config.yaml
stem: "single"
adamw_lr_other_params: 0.0023
steps: 18300
Rows from block 8, named by matrix and row number. Rows with one number belong to one channel. Each number is 500 + 50 x the weight over its row's rms, rounded and kept within 0 to 999. All counts start at 0. Numbers have three digits each. After the name is the row's rms in percent of the matrix's.
# convs0: first width-9 conv, stride 2 (model.blocks.8.convs.0.weight, 96x96x9, standardized in use), inputs 45-49, a 9 kernel for each
# convs1: second width-9 conv (model.blocks.8.convs.1.weight, 96x96x9, standardized in use, transposed), outputs 45-49, a 9 kernel for each
convs0.0 103:494478500525497515495545474446398456471515471424394401485482451475482418496567597508499518493503532597572524493445526371445520527448608
convs1.0 141:480534547421496580507534439511517465511422563475533467510491451450508549621478533459554563541572571522543464472475422423446490445438567
convs0.1 105:517436482554439442495536499577419508509524502504447543463433514447472474532495515498483584485501506498546615542496521436475504485336503
convs1.1 099:513610525530472455552512467509574558453460466450515460446505484484455583562577561520531485469617526545483442507476527468454498438419524
convs0.2 096:527433439526524473465488508385462515423546454595533556494517556444460415528450477475550518464476490494507529460596441451401433510483488
convs1.2 092:507524514536505444541535595542454479493519491381482514442452397484413504446510513404493549520480448449497483504623598563485588591447455
convs0.3 095:471539500522540491460415543452498559558539618568624491514443497498544549521467492547457493483492458494457499538511536453522469396457446
convs1.3 084:494474521402424525479426502508483558415524398468448530480425504516456467541524431445557393495472522548465577589505495518591445488520465
convs0.4 101:561561512495433501489517477574518498441383463507515500498492478496578509571530543452484560494539508502514543399448488459493499504527457
convs1.4 081:599529473486514574508563570541508416492477547504482568452541524507531550520576456452386454487448464502451481509520479543483556538505532
convs0.5 096:513407458520468426449500490389403575552586504481589501482437430529510535554511438453509469490526529574503567535417421529476465526438541
convs1.5 107:515506518530474496480492470499480530478520495437555461443526458447397603459519552454507588496533592533503446443563510470407537476486500
convs0.6 102:534524516579460533436514432451512505446573633535498528455460407502495472449450511541513470515523532480453540402453563498484465492479560
convs1.6 107:500513446462503454537523515477495479512483475437442464513600524484527510474521464476460448468491477450367431579499449448509494485480536
convs0.7 103:461566552461520502568460499539533516493508553479516502462474437473516476426419484564522393454552517476453492481451486560467507451421565
convs1.7 101:506519539474522470490533507501553574538497482527513534528485462554510522533607532470492494480492471471505416503413481480490502496497393
convs0.8 093:544494451465587565500531488384397427493520512453554550516520474504491487518547530523488469451532484466493511491570508422489538406459568
convs1.8 093:549545395525592508483572517488511430540554533449547616502546493485512637528472382387523496518540447567514425478546500424499524498447532
convs0.9 096:484461513506388493531544484478531563623430544553499531481443494554517487528615539460505474555504508469488584517472547612499506505531439
convs1.9 104:456506588436484562503449448491470459496460534520504558508535456445493534459505578510434530473517434479477500535562529533521488512496485
convs0.10 100:539528560475559510443445481489502472379570549441476523506449497510509421472516488432528454572593555567564455415550477496497516572441451
convs1.10 087:505440496461480561515502562458522458553500569514519549541439487466517447434447572397562480488542465480504531445503486535567474498479559
convs0.11 102:522477499479535542453397569478393431448584465504553580472508490585510514531531465554559475397434484493579448465549487565464524554428403
convs1.11 097:565585496527527467530532538558444472474552488503490469443485466547521472558515472402522560568546425478539567610596472543496485561479492
convs0.12 098:440493528482492490510521559495540532457552511562534549532518491502550509538501455543472525526472525433477509438490497477423458492442537
convs1.12 099:560496442454587538425409524491396524575545455476553468520535445473538523563548492469539588509485567496511432478548549452507543464451471
convs0.13 096:493432469544501497501432503525489540507544528497522581526570484524482455479448511536481531557449485414436442462433430480521534534440616
convs1.13 101:510500424553522441449481505557452445434463440524567488427471509455424515456530591418476471536466496528624689533452555455560547406390451
convs0.14 100:600548479518507500528500469411475473483520592522530493587595546482569449437481496468490483495472500490480437497467570456466502469478433
convs1.14 101:628489488511502532561452473541605502496528523521467548456494570507504509493475448546534508475514409550482507432436524493532432526445460
convs0.15 105:480498452489514483520475443507558511428457443410523491539546490519414511515559511491543543501564510497522440396565521604545517500480485
convs1.15 089:533477561500466547552547531482557567534472568524531495468460466451479518528447525573525454517492576496459458474502481501534497408489612
convs0.16 103:512535421504450452637494437425385513506415468552523517440440505418444431550506451535485562532492461570591469378534514401418459541569528
convs1.16 107:564582458477558541564530488532428512465544515494565546573520516560541461529530435504522440471445586476471535472565428462506407497542584
convs0.17 097:477479525490542528459519493541515474456603490501501576565535540487470450519553489422474447434420501512502551483496454481440490534489467
convs1.17 083:484527482576554551529508537512545583500520574429464578466511485427454478525531500479467387488535520438465463499529499522468543595523587
convs0.18 100:477565498461514444547486473513468431517425448514500502538452514488478555523429524500464462487453505473528512434388490504452459483482581
convs1.18 102:408467463439439455487468471463445406489471389480524472517517483496535460557502472542476453516518594483422551486514537565506469418512508
convs0.19 099:423475481498570525462503497489544474521412398534528488409469535491370442477447483411508471482543511568542442527465471558468453542547463
convs1.19 100:461454572484443457556556492456515509484554539559521487443516564548513362497489498580482556479477445458519456566492484498492488506512491
convs0.20 098:424427487491536500477514496533543378576663522535579551537516502580559522421499494529598478474565572508483539520551555500520567444475588
convs1.20 093:539531505548472474488400467573489520472561585508533481489573409512550531506428327600568506489500475501500515457565355558600462492408478
convs0.21 098:401526491545495531538495518392620447561503574489562553509501491476516541546540595550568445537483513554500586552551484570439474478492484
convs1.21 116:483475463503494453446465483547468498513459455383450509594430494520507609482509503544570500455544521511530364559552568446471527485401440
convs0.22 105:506535428510485517540564518659545508512522543610460532561635533509507423449528522552575491523542542490463540575497483529487530582468582
convs1.22 101:551573536470481546552495495489577487612537447526474566529520549511504532439522516486482482552519540558581460486380513533416511474499427
convs0.23 097:484567573547427513547502555396585455456454471486569521509505513478511465454484497513502493482481469444492430504499466531446525392438460
convs1.23 091:451485528441483511593428408506505533465520520508504422488566594581567627509466481474499514536457484347401490536451476507536482450566583
convs0.24 104:497567559539548492488471490413449440532528479437513536523540587577538507484509492519535468512521493500463475593495524531423475538489449
convs1.24 114:457431437465473543477503476528457489549490506491445534572572528544488531501448469487432526453544495517521550449449471524435484440451538
convs0.25 091:475463537555515460580462468459514508575485482519438552514498499481596625510526454567552484413500529473446459514580441340440538484543375
convs1.25 075:577512470527541495499560544526517517522494577506568543506464481546495543529460459440507449467504506429468458532535517581535533470554498
convs0.26 100:501508456508556465487489535575479502591529549542440493482461433479463505518524495453476532523520529553516519529554479486525454519450528
convs1.26 108:501465490550504520515477499475445581557545516454578516588435521542498531460407417564509387454458513406527492522461586512490553510514562
convs0.27 102:523541541531483470461505433545530473495501469435468401528547598503394450508519447417540555496564426581589513505522524498584442440504543
convs1.27 092:579524523560510555520531561562482428535490571547490534522507511595515458473508428522521470482453517455481454475464528480478531497435535
convs0.28 102:424549526398467508446495538460608480548490391551431573518495489470521511463500575540512529465408460482487467545431450511450441506432496
convs1.28 100:486533538450542544454550535508462493426397488502569575485466469525523512529506431438510488454545461441492532602541414466492504504396530
convs0.29 098:463496486488449446433500478575452522470501511636495410474505469438474594532476430387455497499523474548489407650530472485464552543503437
convs1.29 110:492437431476471497487506535415483531509528478507455452531446453460521492497506493554481385620472539527509550516431417432502473445593441
convs0.30 095:577485571534523563513546550522499441459532474530453556440504497489553544555433509476447500484413553565483472439539547531477403460445410
convs1.30 089:533418525538481458511511470498549503469505434530472466478503457473563451583556547511448494551487534551417578484534403505523492432556431
convs0.31 100:483547517534494462505537548495453416460507485442507512535468400562436533507528543470486458566455500559479522590533466516442584442445402
convs1.31 088:520483544535409543619470500519544588554541479550523561528504445479493580458541482392612505431495484560550432584567465504485517487465540
convs0.32 098:521486489533462535472474458481536479449495430476403514506418420421493531492497436432587474432462473394494518505414491382505577472590621
convs1.32 121:489452468525538477485504459481535499517513569500435536477445589524508610476494496505554464588582624525517497501473527365472500448457527
convs0.33 100:496547509527462498497454525463545541568508525497522507537518472533549479552501452497500524475536426470502481506381446377439521461495530
convs1.33 098:550571586459350568515420540432458488429477449503497454439514381489499486627533550466376489433446518554390516547579475467521424492553508
convs0.34 101:526507521544541520553507481529374464416514554544373518443417450484527541492435479447470488478575569569527451518435491440532454549501535
convs1.34 105:532547410541571531480549538481458493491455557549557538533478540482579538436533463560490536532481518498595476418464433485479498477526415
convs0.35 101:544489457508507488543537539513412493476465518549576503521531466433472493557604525507514564501444496534507520571435502531433411497494425
convs1.35 095:484536494517485517492578585436516517468472552471508516459448450496579579565414488455492593412430541390578525593641483582549490574542492
convs0.36 099:458589501496497480570530516565420502445566524547530464441427454378409490554519542446461524497507527463514458532531450512499511470563542
convs1.36 090:490437480382432448492500454539511526446515518487523484407525557433462536474504550541537491511507570577569531517525426499488432434503511
convs0.37 100:497506541446509478490530472509519470505437507502542478461517487483472480462478463404506540513458554545505492541478441465477461504569589
convs1.37 099:542520471472508471601537439464525513516582428511421536383524470451494468526419424493440499511408413442482520469482507553454536530546507
convs0.38 108:541581462488501506508550549673520411448611510447445485510478457546515397468455497480497547590550481420480504459494524463555541386452496
convs1.38 098:449502400467491493517462468421557416447489574486567487481601532515517466536552460495481462500484485489573500545531462517477503431481582
convs0.39 098:391492491531509589505517497508544587474479401521567428549460497474539453575467471450477462466444458548519481503494449452554499607530535
convs1.39 105:503445433508500550534513490496451457458465552418480501539577529487502516465474421485536501524575489529527605496411465489454385569475515
convs0.40 102:503480508443509532525508556461479455515528447496425551564547453437537452493448473506443516538509511545463502509493477557508465421504465
convs1.40 091:451489572498485491623471462483549543430458493469512511526483524428430509459399440475569385471531495515525561505431506495541511545512570
convs0.41 105:453508487432512515549541555453492446470548558549539602488503436487530554518542552503583443456477534456438518503630510502551580532427542
convs1.41 110:486554577460470501505490471540498486502478439463577528508546480532495615541527509515553536531443448554491493498459582512513593559484521
convs0.42 102:474509496486489469529439462510558477490530513493474539510518470498463477536509555580578563504499462521429510362471422502459507513591446
convs1.42 112:538486609464426486438475462450382434472485515519504484442409380536505458495439427492461492531612513508475573577449382506601450490510504
convs0.43 101:465498536461525556569431483459552489537417512438552522587501531473540549533477465593478498572487512423505500503554518571517409404609482
convs1.43 096:577518525575575609524391500559524522444568499481541545421444467535469525531466606475403519485506572520485460517447530528536531500440483
convs0.44 100:422461483437466533460488508470525516547598632418519493459454496538513603537552475444497495511533586510494530504492575585641494478628518
convs1.44 112:508516519514439494456538484474511465388462509500492506459508460435495475474449508500564474484565483491577544464486503588485496513586537
convs0.45 096:528538459499533469473441405511461480389476453439498620385462475464619469479470520511475449464487542481536444510607497363553478465524489
convs1.45 098:555528508544575552613593565554524482541508581574491570539492531544485503565561478468516395399525564476532472473609461515506523536480441
convs0.46 098:545487432474541540487476490560470362429521598513574401497434476449538502470473500452443464453499382473495522507504474375494609464492469
convs1.46 088:543481436514493570534467455524553500480488507574519504404476473503521486523567477477523444588458477537486520575521545510573547521525468
convs0.47 094:410502516510482399487477554491612566550394494401589525469505551570497552462522544475472491540490527443465491511513500490476465470484423
convs1.47 090:556596492479532448621537452512417491447493543454488514486439441459396472401444502504515449442550454425552469551432453656511567497464509
convs0.48 101:510438431551462477537562540485455547514479370449444522469503505534513495584561462449536468481407461510475558533591652496467498453495436
convs1.48 098:508456493511453535544574561534373480467482413486466606489562548503494494441463456535451411518517469526461564369514516504519561535522463
convs0.49 103:541427471436520471487570548459474452518492576495463547542490534496488483549415430565524537469443478583561461430557625534456450479436498
convs1.49 112:466411555488526505487459422491478521469461575558477407453489583525485458497473459420617481556527530526469452492532492479447456418518523
convs0.50 098:517512572495634501492522485419403539538494466541509521528521523453526519494503501496535473512528515527506546472581580536493482543431526
convs1.50 089:456448413476481498510455501434466515582416463431534540549453417555532537475448537468547562436468444536504517416491490515516549532449489
convs0.51 096:521535467557520564514486529460474587546519420466421509410465561501459463535480466544575507467555501496474475470414546442439443544489471
convs1.51 106:499473454496476525512543440527538495498487465568432541504499504540543490453505420478464536552556452559494575400437441457427502550563484
convs0.52 099:518543540497506510444496534575486464558613471423522511466438557452482435515479424490448450588529439440513491491433467452462484569492568
convs1.52 099:540446428480432500488493461519461507457487516580616511505512539492639525580504495414492460559561499522559520431420478577509498474508471
convs0.53 101:426509526552514515494546436472647544512494465583455506573412495484451463498462540553475482479474545499526507507505523381508462548436525
convs1.53 106:454521447449502620456506442529472411551577418493477441656577485589615561530526460509506428545487464558556548434423381453520529482543436
convs0.54 100:492505525455529482486500489364504428465463459462516496565417534512542492470509582478460570588552435473474510417524509538589391490591498
convs1.54 097:435449515547531485466465441523452425467525583511532601409404499511491525440438460531465428495497477457512434566523422538493427423510616
convs0.55 092:449469468501503493502393580605418505515513586565570583477437533606476495496545501475521484540463397510538509511497474615440557541554459
convs1.55 085:527551467403528504558561485480595555525417419500533533568439511535537548545534553481403453431462528513518454458514507473509507454391474
convs0.56 100:511489488482520477515437490504542501461464532509494521530460509504527581508535525424493446502531542478485510619481501424467455419616495
convs1.56 095:574567568432512510518565571474597487456450548421587492419418482497504513483537524485520410544426489442592421523490497566533524515439523
convs0.57 102:461480455596508458450515583428533486480509450512534588510462421518496436504556521559554497496542486461543535492539425539525349462617505
convs1.57 103:460461522521500465459475542493492521461554597475567530548458499444521565522430557439517544555607597527528414423438568438486428441504566
convs0.58 097:596485500493478448528450481573538418475506545541460490429475500507515583438477475500581506459459526588516492476544554514516543481493493
convs1.58 120:536436428595548479513484484573450541579547537609533421537480454482506562470427396510499557541528493494484584483567515449448467466541461
convs0.59 100:445529538461468486565517461500581519592468464614553593494530481511563510530546493489508479476522456510526481529478427501458400467469544
convs1.59 098:499439554490496421522539576503503489486500474554367492574511385512526506608489569462406553518438471479518549427458481479437542514497561
convs0.60 100:474486481542499448509514547538472585490537585445469541417370498427469466525494540530575468521499471511448531493524471480500459568446469
convs1.60 096:421570411467523507519501490544510513493450509460548472423495508485518420453428362487455462532610486452480537457462526586555479552483447
convs0.61 098:483449515541503507519487527490375423502558582469473531490537486512492462438573431558468529560464534482477408437567503457483570501510573
convs1.61 112:532567470498475540507481580480428485527452494470443587425524444531513407535505413544537493496431555407491511472485453526531530509592572
convs0.62 100:452428529518472524488540501469511572509485447550648497560495523555479431468549544480427501546490553587570546515417502590452438482523504
convs1.62 100:369487446584460479481514556418388486448461498506538573541588529515534493577484500443586574513551410487504471480481487533467482471443459
convs0.63 104:504535485571568539524510496525471512599449392521394506518543500479441474449490517527520451534498529542496514459576453531428526496488422
convs1.63 100:437500436442459466488487555442449475465507431450476512499537479559538400516479440592395511540517564535465511460518478553475411507610501
convs0.64 103:444463447532489551436468569476546484499565482535510529537551476464470530462474592565525420482570569480510472524592496580528555481595500
convs1.64 093:557543571555510451567525525558596570410499510444598469514454446509515433476514543460513422528457447500463453528462482515533550533509525
convs0.65 098:525537485510506515507562505450541575595538533518486575495496561548555599602580593450503558445493485474482489414545481474496532428437579
convs1.65 098:454465547485508499447468479516496456523476515477562419483377522465475557486462519504564520575465554430569467471462497454493562464495451
convs0.66 101:511526471529464483397441508445481470464576475470540629551561533482432502430507522396521541504452513536600535558575530472550482535502464
convs1.66 105:494472533511439478546514520499544510438508458493446502510587599528528532521544559530653449504461443433514475413426566566513522543548524
convs0.67 099:509445491453492501520517436455527515548472453522579530473420393512528520509533495476576528478422512556503517397564583523507572501523534
convs1.67 095:502479521554492520554543554481486432388509559596473443529516559589520456510485525514514432428599514485433505566532512528606532517515505
convs0.68 104:485499519471504540523529530516503497541572511482473547472572506500574465518497512493473402447506499513502561446545464577522443457491536
convs1.68 097:425557501463510441464524534501507550502618480538555522529477484474557494463504493567488491533547522502518482582506469482647555524544440
convs0.69 101:454415509606580584499526581549571541489526593548602488482525522515505594590606536594539458461520506441483469551483517581456469501555605
convs1.69 107:513525485413479475467507582483405426517406454483479454470474543534487547499548473506468500536532452602559576446505567511549510490407514
convs0.70 096:506520524458524507517502520595603557521565401563492481547627519541513474437488452490431444415471457450476521490673488478520562569418471
convs1.70 105:494428491410430566466406488437527519461482485421487517493622531467428477416517496504460525562509511518461521473435443537568488437527565
convs0.71 100:498457512556528455510548404503522549468464488476498465509523451444542492492494502410492516429526452491523494528553532356468515580576483
convs1.71 088:551490527539441558490409453537499515551460491548520560448473428411514521560540458490502559562456504470470519542604566493523565515585613
convs0.72 105:406457487475467511481443450446517563416490446501543567464522478410499501488501447513484478463458446497460461517515574480490485484585582
convs1.72 104:469485574479507497481471484445498530549424526561498604480516526494514516574494442477553528454528510528532545544494534480521476566569478
convs0.73 097:460505481500447453495581468501450568528500568575460522530584422539491512470493523474543510500538435393462472459470499505553615516558480
convs1.73 107:469553517570527494479487551471500553495488462413489593569489408544493561526500386539484634504505402497461566584575462541572488567559473
convs0.74 098:421601516439525503452496506562535521465514502514492570439537499524510520519541464527447531543580502554477477456433493422556531547474512
convs1.74 108:504451488528557463476540561521461505571566426529436563550562418487534516523514446544421575521497523482445533493441499481429429473526550
convs0.75 102:459513540498521595541499455519493508478486461505601536351365448469534474433530513426475466441503475521416421489426454428471398406411466
convs1.75 103:523532435410481494509460477488523485360524514445459510488484457367484535564597507490454445500573612593422475423496532488494483497471496
convs0.76 099:467436483459482528529447505509440440434578446494473509441418481493562463459481561435450506455400468417416556446479452472494545462512565
convs1.76 096:378508539492494582462390452546536506575563512530490491489478497495503392431461540542513453542482532403520362497532532484519514497602567
convs0.77 099:480466448574447531499477503464605494522436521528505517468493425455467577590551459490511436466491467489546425522463377533459637518418444
convs1.77 082:504488496535461519535546588431488504433482517450569587532479521497483469491525494524478445456504546521492443447488541589578509505455559
convs0.78 095:495496540464512542505466528566481532483466471471496555483521566526454485469486452502500551502494554452575539483473525536518544447480463
convs1.78 100:441483483518514496510463394488530504606487513510428479497433492557517507414437479544428544551424508465450473436488564483426523523515551
convs0.79 105:562506501531486447469488501507515515504464479552547461471497475516582510505550536427481450461479531578560559492494539572572482574594410
convs1.79 087:529453394478416405557508490555479479527545542551552521625431487556464506486534476414390506505522524500489457456598516550497489551570471
convs0.80 100:500581479477443451520451479466504482614473500532588471513490444505453578627544491489509494510523389536513479480502452604603548543651465
convs1.80 102:513547567490500490440581538418512512517468506543519456496499465543530468484460509582493464584581494439556536541432464488506450487452483
convs0.81 099:563430512538492569518411484560492562368508545565478491546461455472481481440487457537520443503586523539577493607586614554480553482518513
convs1.81 103:545484502573464456527594422520450588504497473500480472510437538550504474495534545452570597499489515527478384548587547518541547531506517
convs0.82 100:538467472471558520454441515449498452508474463459472571452427450466490409499532516482530551564578583553540483439532519483458407476567585
convs1.82 107:519464470550513467490427503473497442565587516492558505509505510497547595537570536428492513601586524528534391466524476479499494393439578
convs0.83 104:458511474556474538495505426554438463489531498488455394492441556577516536484476421602523560553523561551428478498469477567554496420488523
convs1.83 090:461486531528562535577508587428474472620531400472527491440412540569444495480422550564549432525524481501432463501551554523466497519498504
convs0.84 100:535470501520549477503469474471544561485474454425542439503472486475485433464573484572564538523577630476540494455460603506510553452523448
convs1.84 097:531491597557453563542518493529527525437439549543522477351536442496465528482548512484527542542471459441517468495538532512422497444598622
convs0.85 103:538504463504485485482553645389470503522487430538524455468527556558466461522523482460487569549465429440423498511549522604434441470627420
convs1.85 110:515565502520452461438515502489583574498467465504514526590435537482436487445576492568455546454551605555526500607510405529470504478435511
convs0.86 100:511465518484494499558490441445492503447455450533481576488451485609548550503552455526456474461513486395501454408523483526450475541585572
convs1.86 106:527449536430492569436527532537597478483435402410490389471482450388454469495523508462450497464593502566531445543534492517541520454469465
convs0.87 102:551512483452506508482544516572549431503452438423390463546485505482474525516489501484499554522507498559536546499441587525523517424450430
convs1.87 089:435571508481545624500500510483440402426376531409491437436502477500485493502541401546439438429446484388443442441579518502546560486617593
convs0.88 103:542488487560490508588480539398345552587449463494466484452497491581498568473441586442544548415431553427416508333541625467463457475503525
convs1.88 103:472525411438481405501426387475413466464461473547552494491499556502495530484520576523415575476566472509511451563496512557475501426439489
convs0.89 098:490507482484475540480475519514437499514546520501613532429527458546436489538519471444517429575445519626558489373520445496486423501579424
convs1.89 104:464544507482548595495477521432457458522543526505452509422386546502503535559570485518478495510536524465453534576523504547581499465477472
convs0.90 106:477449504442551549463559614479402517535510597530579490485528614555520564562525511462412555574469539515522443592365438563502577567466488
convs1.90 099:461506418433436501484532445544451557492532532533532525559455565524535509515491521590480489494541456514456463480471489428529474546475495
convs0.91 099:532608519549516489425526467407548604500541542453558482447557508498546589496501483467519548460501581424430499463462582385509551461475516
convs1.91 105:497481453492451489477494460517500543464493511466482476430569603472563528576577487578474423475465513469448513468405488418544467372448557
convs0.92 098:450561482430539547466531493635577485625558537544517490398506502541467540628645542487480449438483451464567520548544631617453422561544544
convs1.92 090:559474481524487480464534453587558526501475425535565473482494507530510457517517486574428448434520557518389488399522462540549440441459478
convs0.93 099:498419519523440544481522536530518527418514579595658577485458496450543408496539528487540494476559516531404477419563469493454407552525504
convs1.93 098:591454468416520559489542486496461440443478491460404462395525541433570479545490532545385510502549579511465481429448580447517443379473553
convs0.94 099:501498531448498508552581488402450490658629563496454481440399448466469475513592580517512533489468534511582476484535548535584483488422432
convs1.94 104:509507481462499483503612503455457452469573540549524491423546562556459501561490515430491508419468501532477451529505518554573559443486528
convs0.95 103:509452449493480483472499500489510564564499512538521499448519524544545512450497590447442425498528520423485522496516425543527517584475532
convs1.95 098:565570555466464454455432418529486543460416521523562525491445519412408533458503486449459501465551551546559502455409508518556503528456473