A small sound classifier, trained from scratch.
Model: 2.06M parameters, arch tc_resnet.
Data: trained on read English sentences (LibriTTS-R), 15625 training examples, 149.9 epochs.
Rows from block 6 of a small sound classifier, named by matrix and row number. Rows with one number belong to one channel. Each number is 500 + 40 x the weight over its row's rms, rounded and kept within 0 to 999. All counts start at 0. Numbers have three digits each. After the name is the row's rms in percent of the matrix's.
After each channel's rows are labels from the 100 clips, of 14976, where the channel reaches its highest value: "responds to" is what is common among them. Only what is clearly more common there than usual is listed. The data: read English sentences (LibriTTS-R). In brackets: how many of the 100.
# convs0: first width-9 conv (model.blocks.6.convs.0.weight, 96x96x9, standardized in use, each kernel summed), inputs 0-95
# convs1: second width-9 conv (model.blocks.6.convs.1.weight, 96x96x9, standardized in use, transposed, each kernel summed), outputs 0-95

convs0.2 092:476510420505575450454503568525509476520493475549500487515469454496443421543507478407520519533488493526562492463479544501522563514452558521570596575481486531509505493510505504439462566516524519468496448490461513530493429478563478501572412453532511498591484491492555480500477465519485463527
convs1.2 088:608490476435464504580492480478480527434570494488535522480443561519515563523544449501501532503516510467550485541481525575508504452421457481471414471514569520508492504495499485579506498471467522478526454476556429449435457548441528463517493477516488473418454486532464512549497503529555507449
responds to: voice: male (96)

convs0.6 103:483477476466433443502418518465536472482453542442480491542432466503474501505575495519521547502515489564498531429536466537505490572514460524583502529453407493446477506477538438531512531571486498498482604500477455536522450439480453516499541456543496469504482572499601476531518526520482497530
convs1.6 102:526445489473547497426546508414434491516502457485486396496480525479530534454553508525461432506420509515493577522467523491533479516516502492500460440533482488525471526487483446578514524609518621517529590454457491563470477497458486461515493528473527489504507480495469436528501491454512532538
responds to: voice: male (77)

convs0.5 101:569583521486517468582527505458431459440531489448543553586474454527553531500388414513489478497483445500475492501468510464498567514495527494502428454426473507517553534526546473571554411509491528553533452490509507490546483515499468469473535504523475511537528523484502535496513465498459431478
convs1.5 108:518499503499471535569546473473555512484499519469480489547584486487486531361495513452426475477431513538560554508539507482534566548512470559544560515488483494561458506541503510456569449503579461504531518526509601500518532418413495542518491482514522531490511547489532499463522513496508477544
responds to: voice: female (99)

convs0.71 094:456563572533479431528529535470452581442505442473560558532515444570522493509458564474483454383517490524501499479460549519455493498491515484426516546450480542481471487488465426536558495509505471441538459442545493486506524547519494511543525493423520470506536461551521513512534465579466484481
convs1.71 088:530488549509512511489490456494488514493469499463505448494504496525551495375490481491491497445501524542478485557473479472480470455528428550500421495469448543564507452486484502425476418568512615454542468554501535530565536458499546513475510505504518476514484543542451502415465591551461518540
responds to: voice: female (99)

convs0.44 156:518440512503498612524463525554515495468522465395526510577542534521479504516527503496516471438481542454526522448517490444475452531465489502466464553456534510498499474460494480430555427491483528477524539541495475539515384480504602578523572526529506433492551480494451482499493526453513506521
convs1.44 133:495525468439568478500511535484506472510525419520388439500466479519517449547485503517527536531552533540563437483424473504472437453494473477506432553605505569528531447463472534563500534522481509482494473543532498458532505492483493556458458575496519446473463467478524470482524497495463472402
responds to: voice: male (100)

convs0.90 105:518447516487426429491411460531472482464448474492488517539534516482466532484458489530540544447479423471549490437549525471564577576525449524551503497517530540562516506530481480463489494507555492527479481408444482477544418419543490497532562494455544433514521521530536536473514453545514501492
convs1.90 084:491515491499504420551476496513465531480464479520536410481600557456567539561410494480488512538495470524518516496470543539501469485371542493482494425587502470461514494503498536536492459439485482490482498519478485526522457463510534445540484500433527461500474517445469507554539533422560535547
responds to: voice: male (95)

convs0.11 122:515563475505484533524563450516508546499459443517499533555501417546541530532426485516480461439479392456505531465516563464536522515465525483488526544446489575573565549542495480526543419506482502506474487563472508496530518495460515525428487491512482386497496574482472487462509480515499424514
convs1.11 139:471450546560470588445449466474499438553546490448535524561497506554524518452498507498487466519493570512527533525603549490521521536447464581544544520515496523550513531531494476511483434507542530427523530459565596579538521496498506448530539438532484481503487527429557494511456489509490523487
responds to: voice: female (100)

convs0.78 099:452535486497421535542575534499497521475481474452579501553505456467475520527497552470482487452482432517536464526548634468466513559540575469505545503438494544496543410507524461528454497558500463505486548573525469488486472513479476530497529474426515455542497490460502470468481450521436455457
convs1.78 100:426503496476428510488445431531538562588522499485497435508552539545492496467474448479494456522436519487510523447453481453534445527540460530523513443545489505531561452455468473501458407515505561450490501441564516560540563484528531457516526459469540618503485513474498470495467507495511476455
responds to: voice: female (97)

convs0.72 094:520485453529519500493498509543485496466489450394470467488483514522518479554416569496529488544452515485511461473509523511554519511458454465455446461480496505490448478490495509430452532562551506450572481485463555519514458473531468528502512624575457456552452484542580506564556517499560540547
convs1.72 089:575503506562541518512498513474474449524511483479511509396542454461529495504513488527471452465535498440529501538428511491495498607425537509478496522464549456529509503459425495478497543521523482523528533557484551532550530503518447548499546404459539463510565554593452478486482540463586513502
responds to: voice: male (96)

convs0.63 098:481457517493465594473464484447568468566519513477553488494514472505476465540532420533519469479552493557465512409521460486506545499419455537469561513525512492469487495511580556544610461577522512509496440423533483522520451524547516458523502496498514516492467454475514427496539528456505431508
convs1.63 095:489436475554527483442499499498490543465490434541426487483547522473371540544464487474564517459521472455535533548412562529512435530472497492555569508483428472483400527557490549469565527549502582501490469505450445501473498446514458533486546505479516508493521519459509498504497504480460530489
responds to: voice: female (99)

convs0.37 088:477442466435546578471502513514501499511499451471494466579491544488493489518531513488533556487520599466500581555532526523526474507532584404432495519445529509518535440500540511442422477439525501511535515518505465515438478479443514526429448566532403492519475517513481504511487524525459532553
convs1.37 085:498468522561514463459490532516475417550510418506472541524446500573421473392455535486563489491499525522576547522441489526484441450456524470508432561499433498518525423536430501520450512435531475464487488562504533510509546525535480510456574478500506544502542530475509479484457502492440517482
responds to: voice: male (95)

convs0.47 097:528420413467459548411477524516522498484539531453495515455470446448465455538548450541493512453532465547575543488580544519522533529479453478559521527475505483454463456469526503417470555547566513534459478549483576501475506516464445460505497531502479510557460478537526508571524544486490554457
convs1.47 119:558489554597485522499474502508523499482477501472562456526553552476576583555583481545528540486423507445435531558536463519524586494551491442447526506502567462492541584504455480509551495530507572511510499514465428521517464495491470474526484522480434557497511537495535567493538478491510524499
responds to: voice: male (95)

convs0.26 092:533396455475487570491480531524442496507502535478465533579530516425431478487555571485499478526525550570495487537509575518535445495472454497507528440441550542507544536506501497474442501421478501487518511472495526470480437525449503408500491534451485563473550474604458491483462503470475474512
convs1.26 091:502507548443493478470533540535516473460511464533403462495471585536479539564472517447539536427506502494576510559454471497492465453476467421481482539554487520468500484534425541459527545559535549496485457559496475473486515455447510534469535530496492545492523535521449520576530503415451590507
responds to: voice: male (93)

convs0.51 107:547498485569522487501562475447438483473515498472567516485522501466532472546495533520451533406470526563531550479526433486422526457473501488416483505473499530555480535550529535494511574486547482408508530584495510577433513456552486511468437495549479520535477419469501522558521475459488509534
convs1.51 125:533520426448526490471473494514520492468539418494466508497550417490557524526464526548579475517469478507489465564486464568492500428505539431559390491487505510443509466499507509579459472454477528474537520439481530536525544482574510560483488487491485510494564537422431557489514502508449454530
responds to: voice: male (83)

convs0.53 085:548540494491485487451437423459496555482523478463452460492514552475469537526538454473522487497469551477468477534483442523487534510462492464539511514515532510547486482462438509515545469511437556485506512495491486549508497494490624554551588592486514372443507452457487547507549493552561502530
convs1.53 088:441508512550559437511551528443425516521499492520551601483506535495487467546435584487490457491505487485534468444471455496516490519508555496532585472565450566533501444529541478487506565560505521511463451583492536450487529447548529530476469523409516476523516561484507517464506495512430507539
responds to: voice: male (91)

convs0.32 086:514481513506513486538449440538495489502525408454513410499534573471465486516428482471458451494471451540536594529543582514548475495523487524475481524490537455474499461510485465427435478519483514474596489445528523472534466447462467515475495539486524468492478512577511447527495543478590460582
convs1.32 080:425482588582523465466461511431533503493466489462512525461439466517529420567475513463596512527518418533525501535550447485517519509469499451442480578539516445525467533488496493458485589596518490478456508521502478502487473452530518474527570521453526428508497550486487501450512493499452526518
responds to: voice: male (96)

convs0.29 092:409431454469583515525478516457461476586573508503525518472550543468417504496477507466442482507522447585471497490502479508510564519471506479489461446560470518522543503510514480431544525534503510499501495469526505518507512452536568529570490532584546434546494445540468519543517421460488542443
convs1.29 085:480530456540486491508484575520476518450481460574526525467560514454504463538417529463483525504489448538538510478441576452491480394511459452523493521503450417495508437423453550514576546503523517498524444542517478425440564499527504561462496520457515483518542563512471503510475545465450517511
responds to: voice: male (96)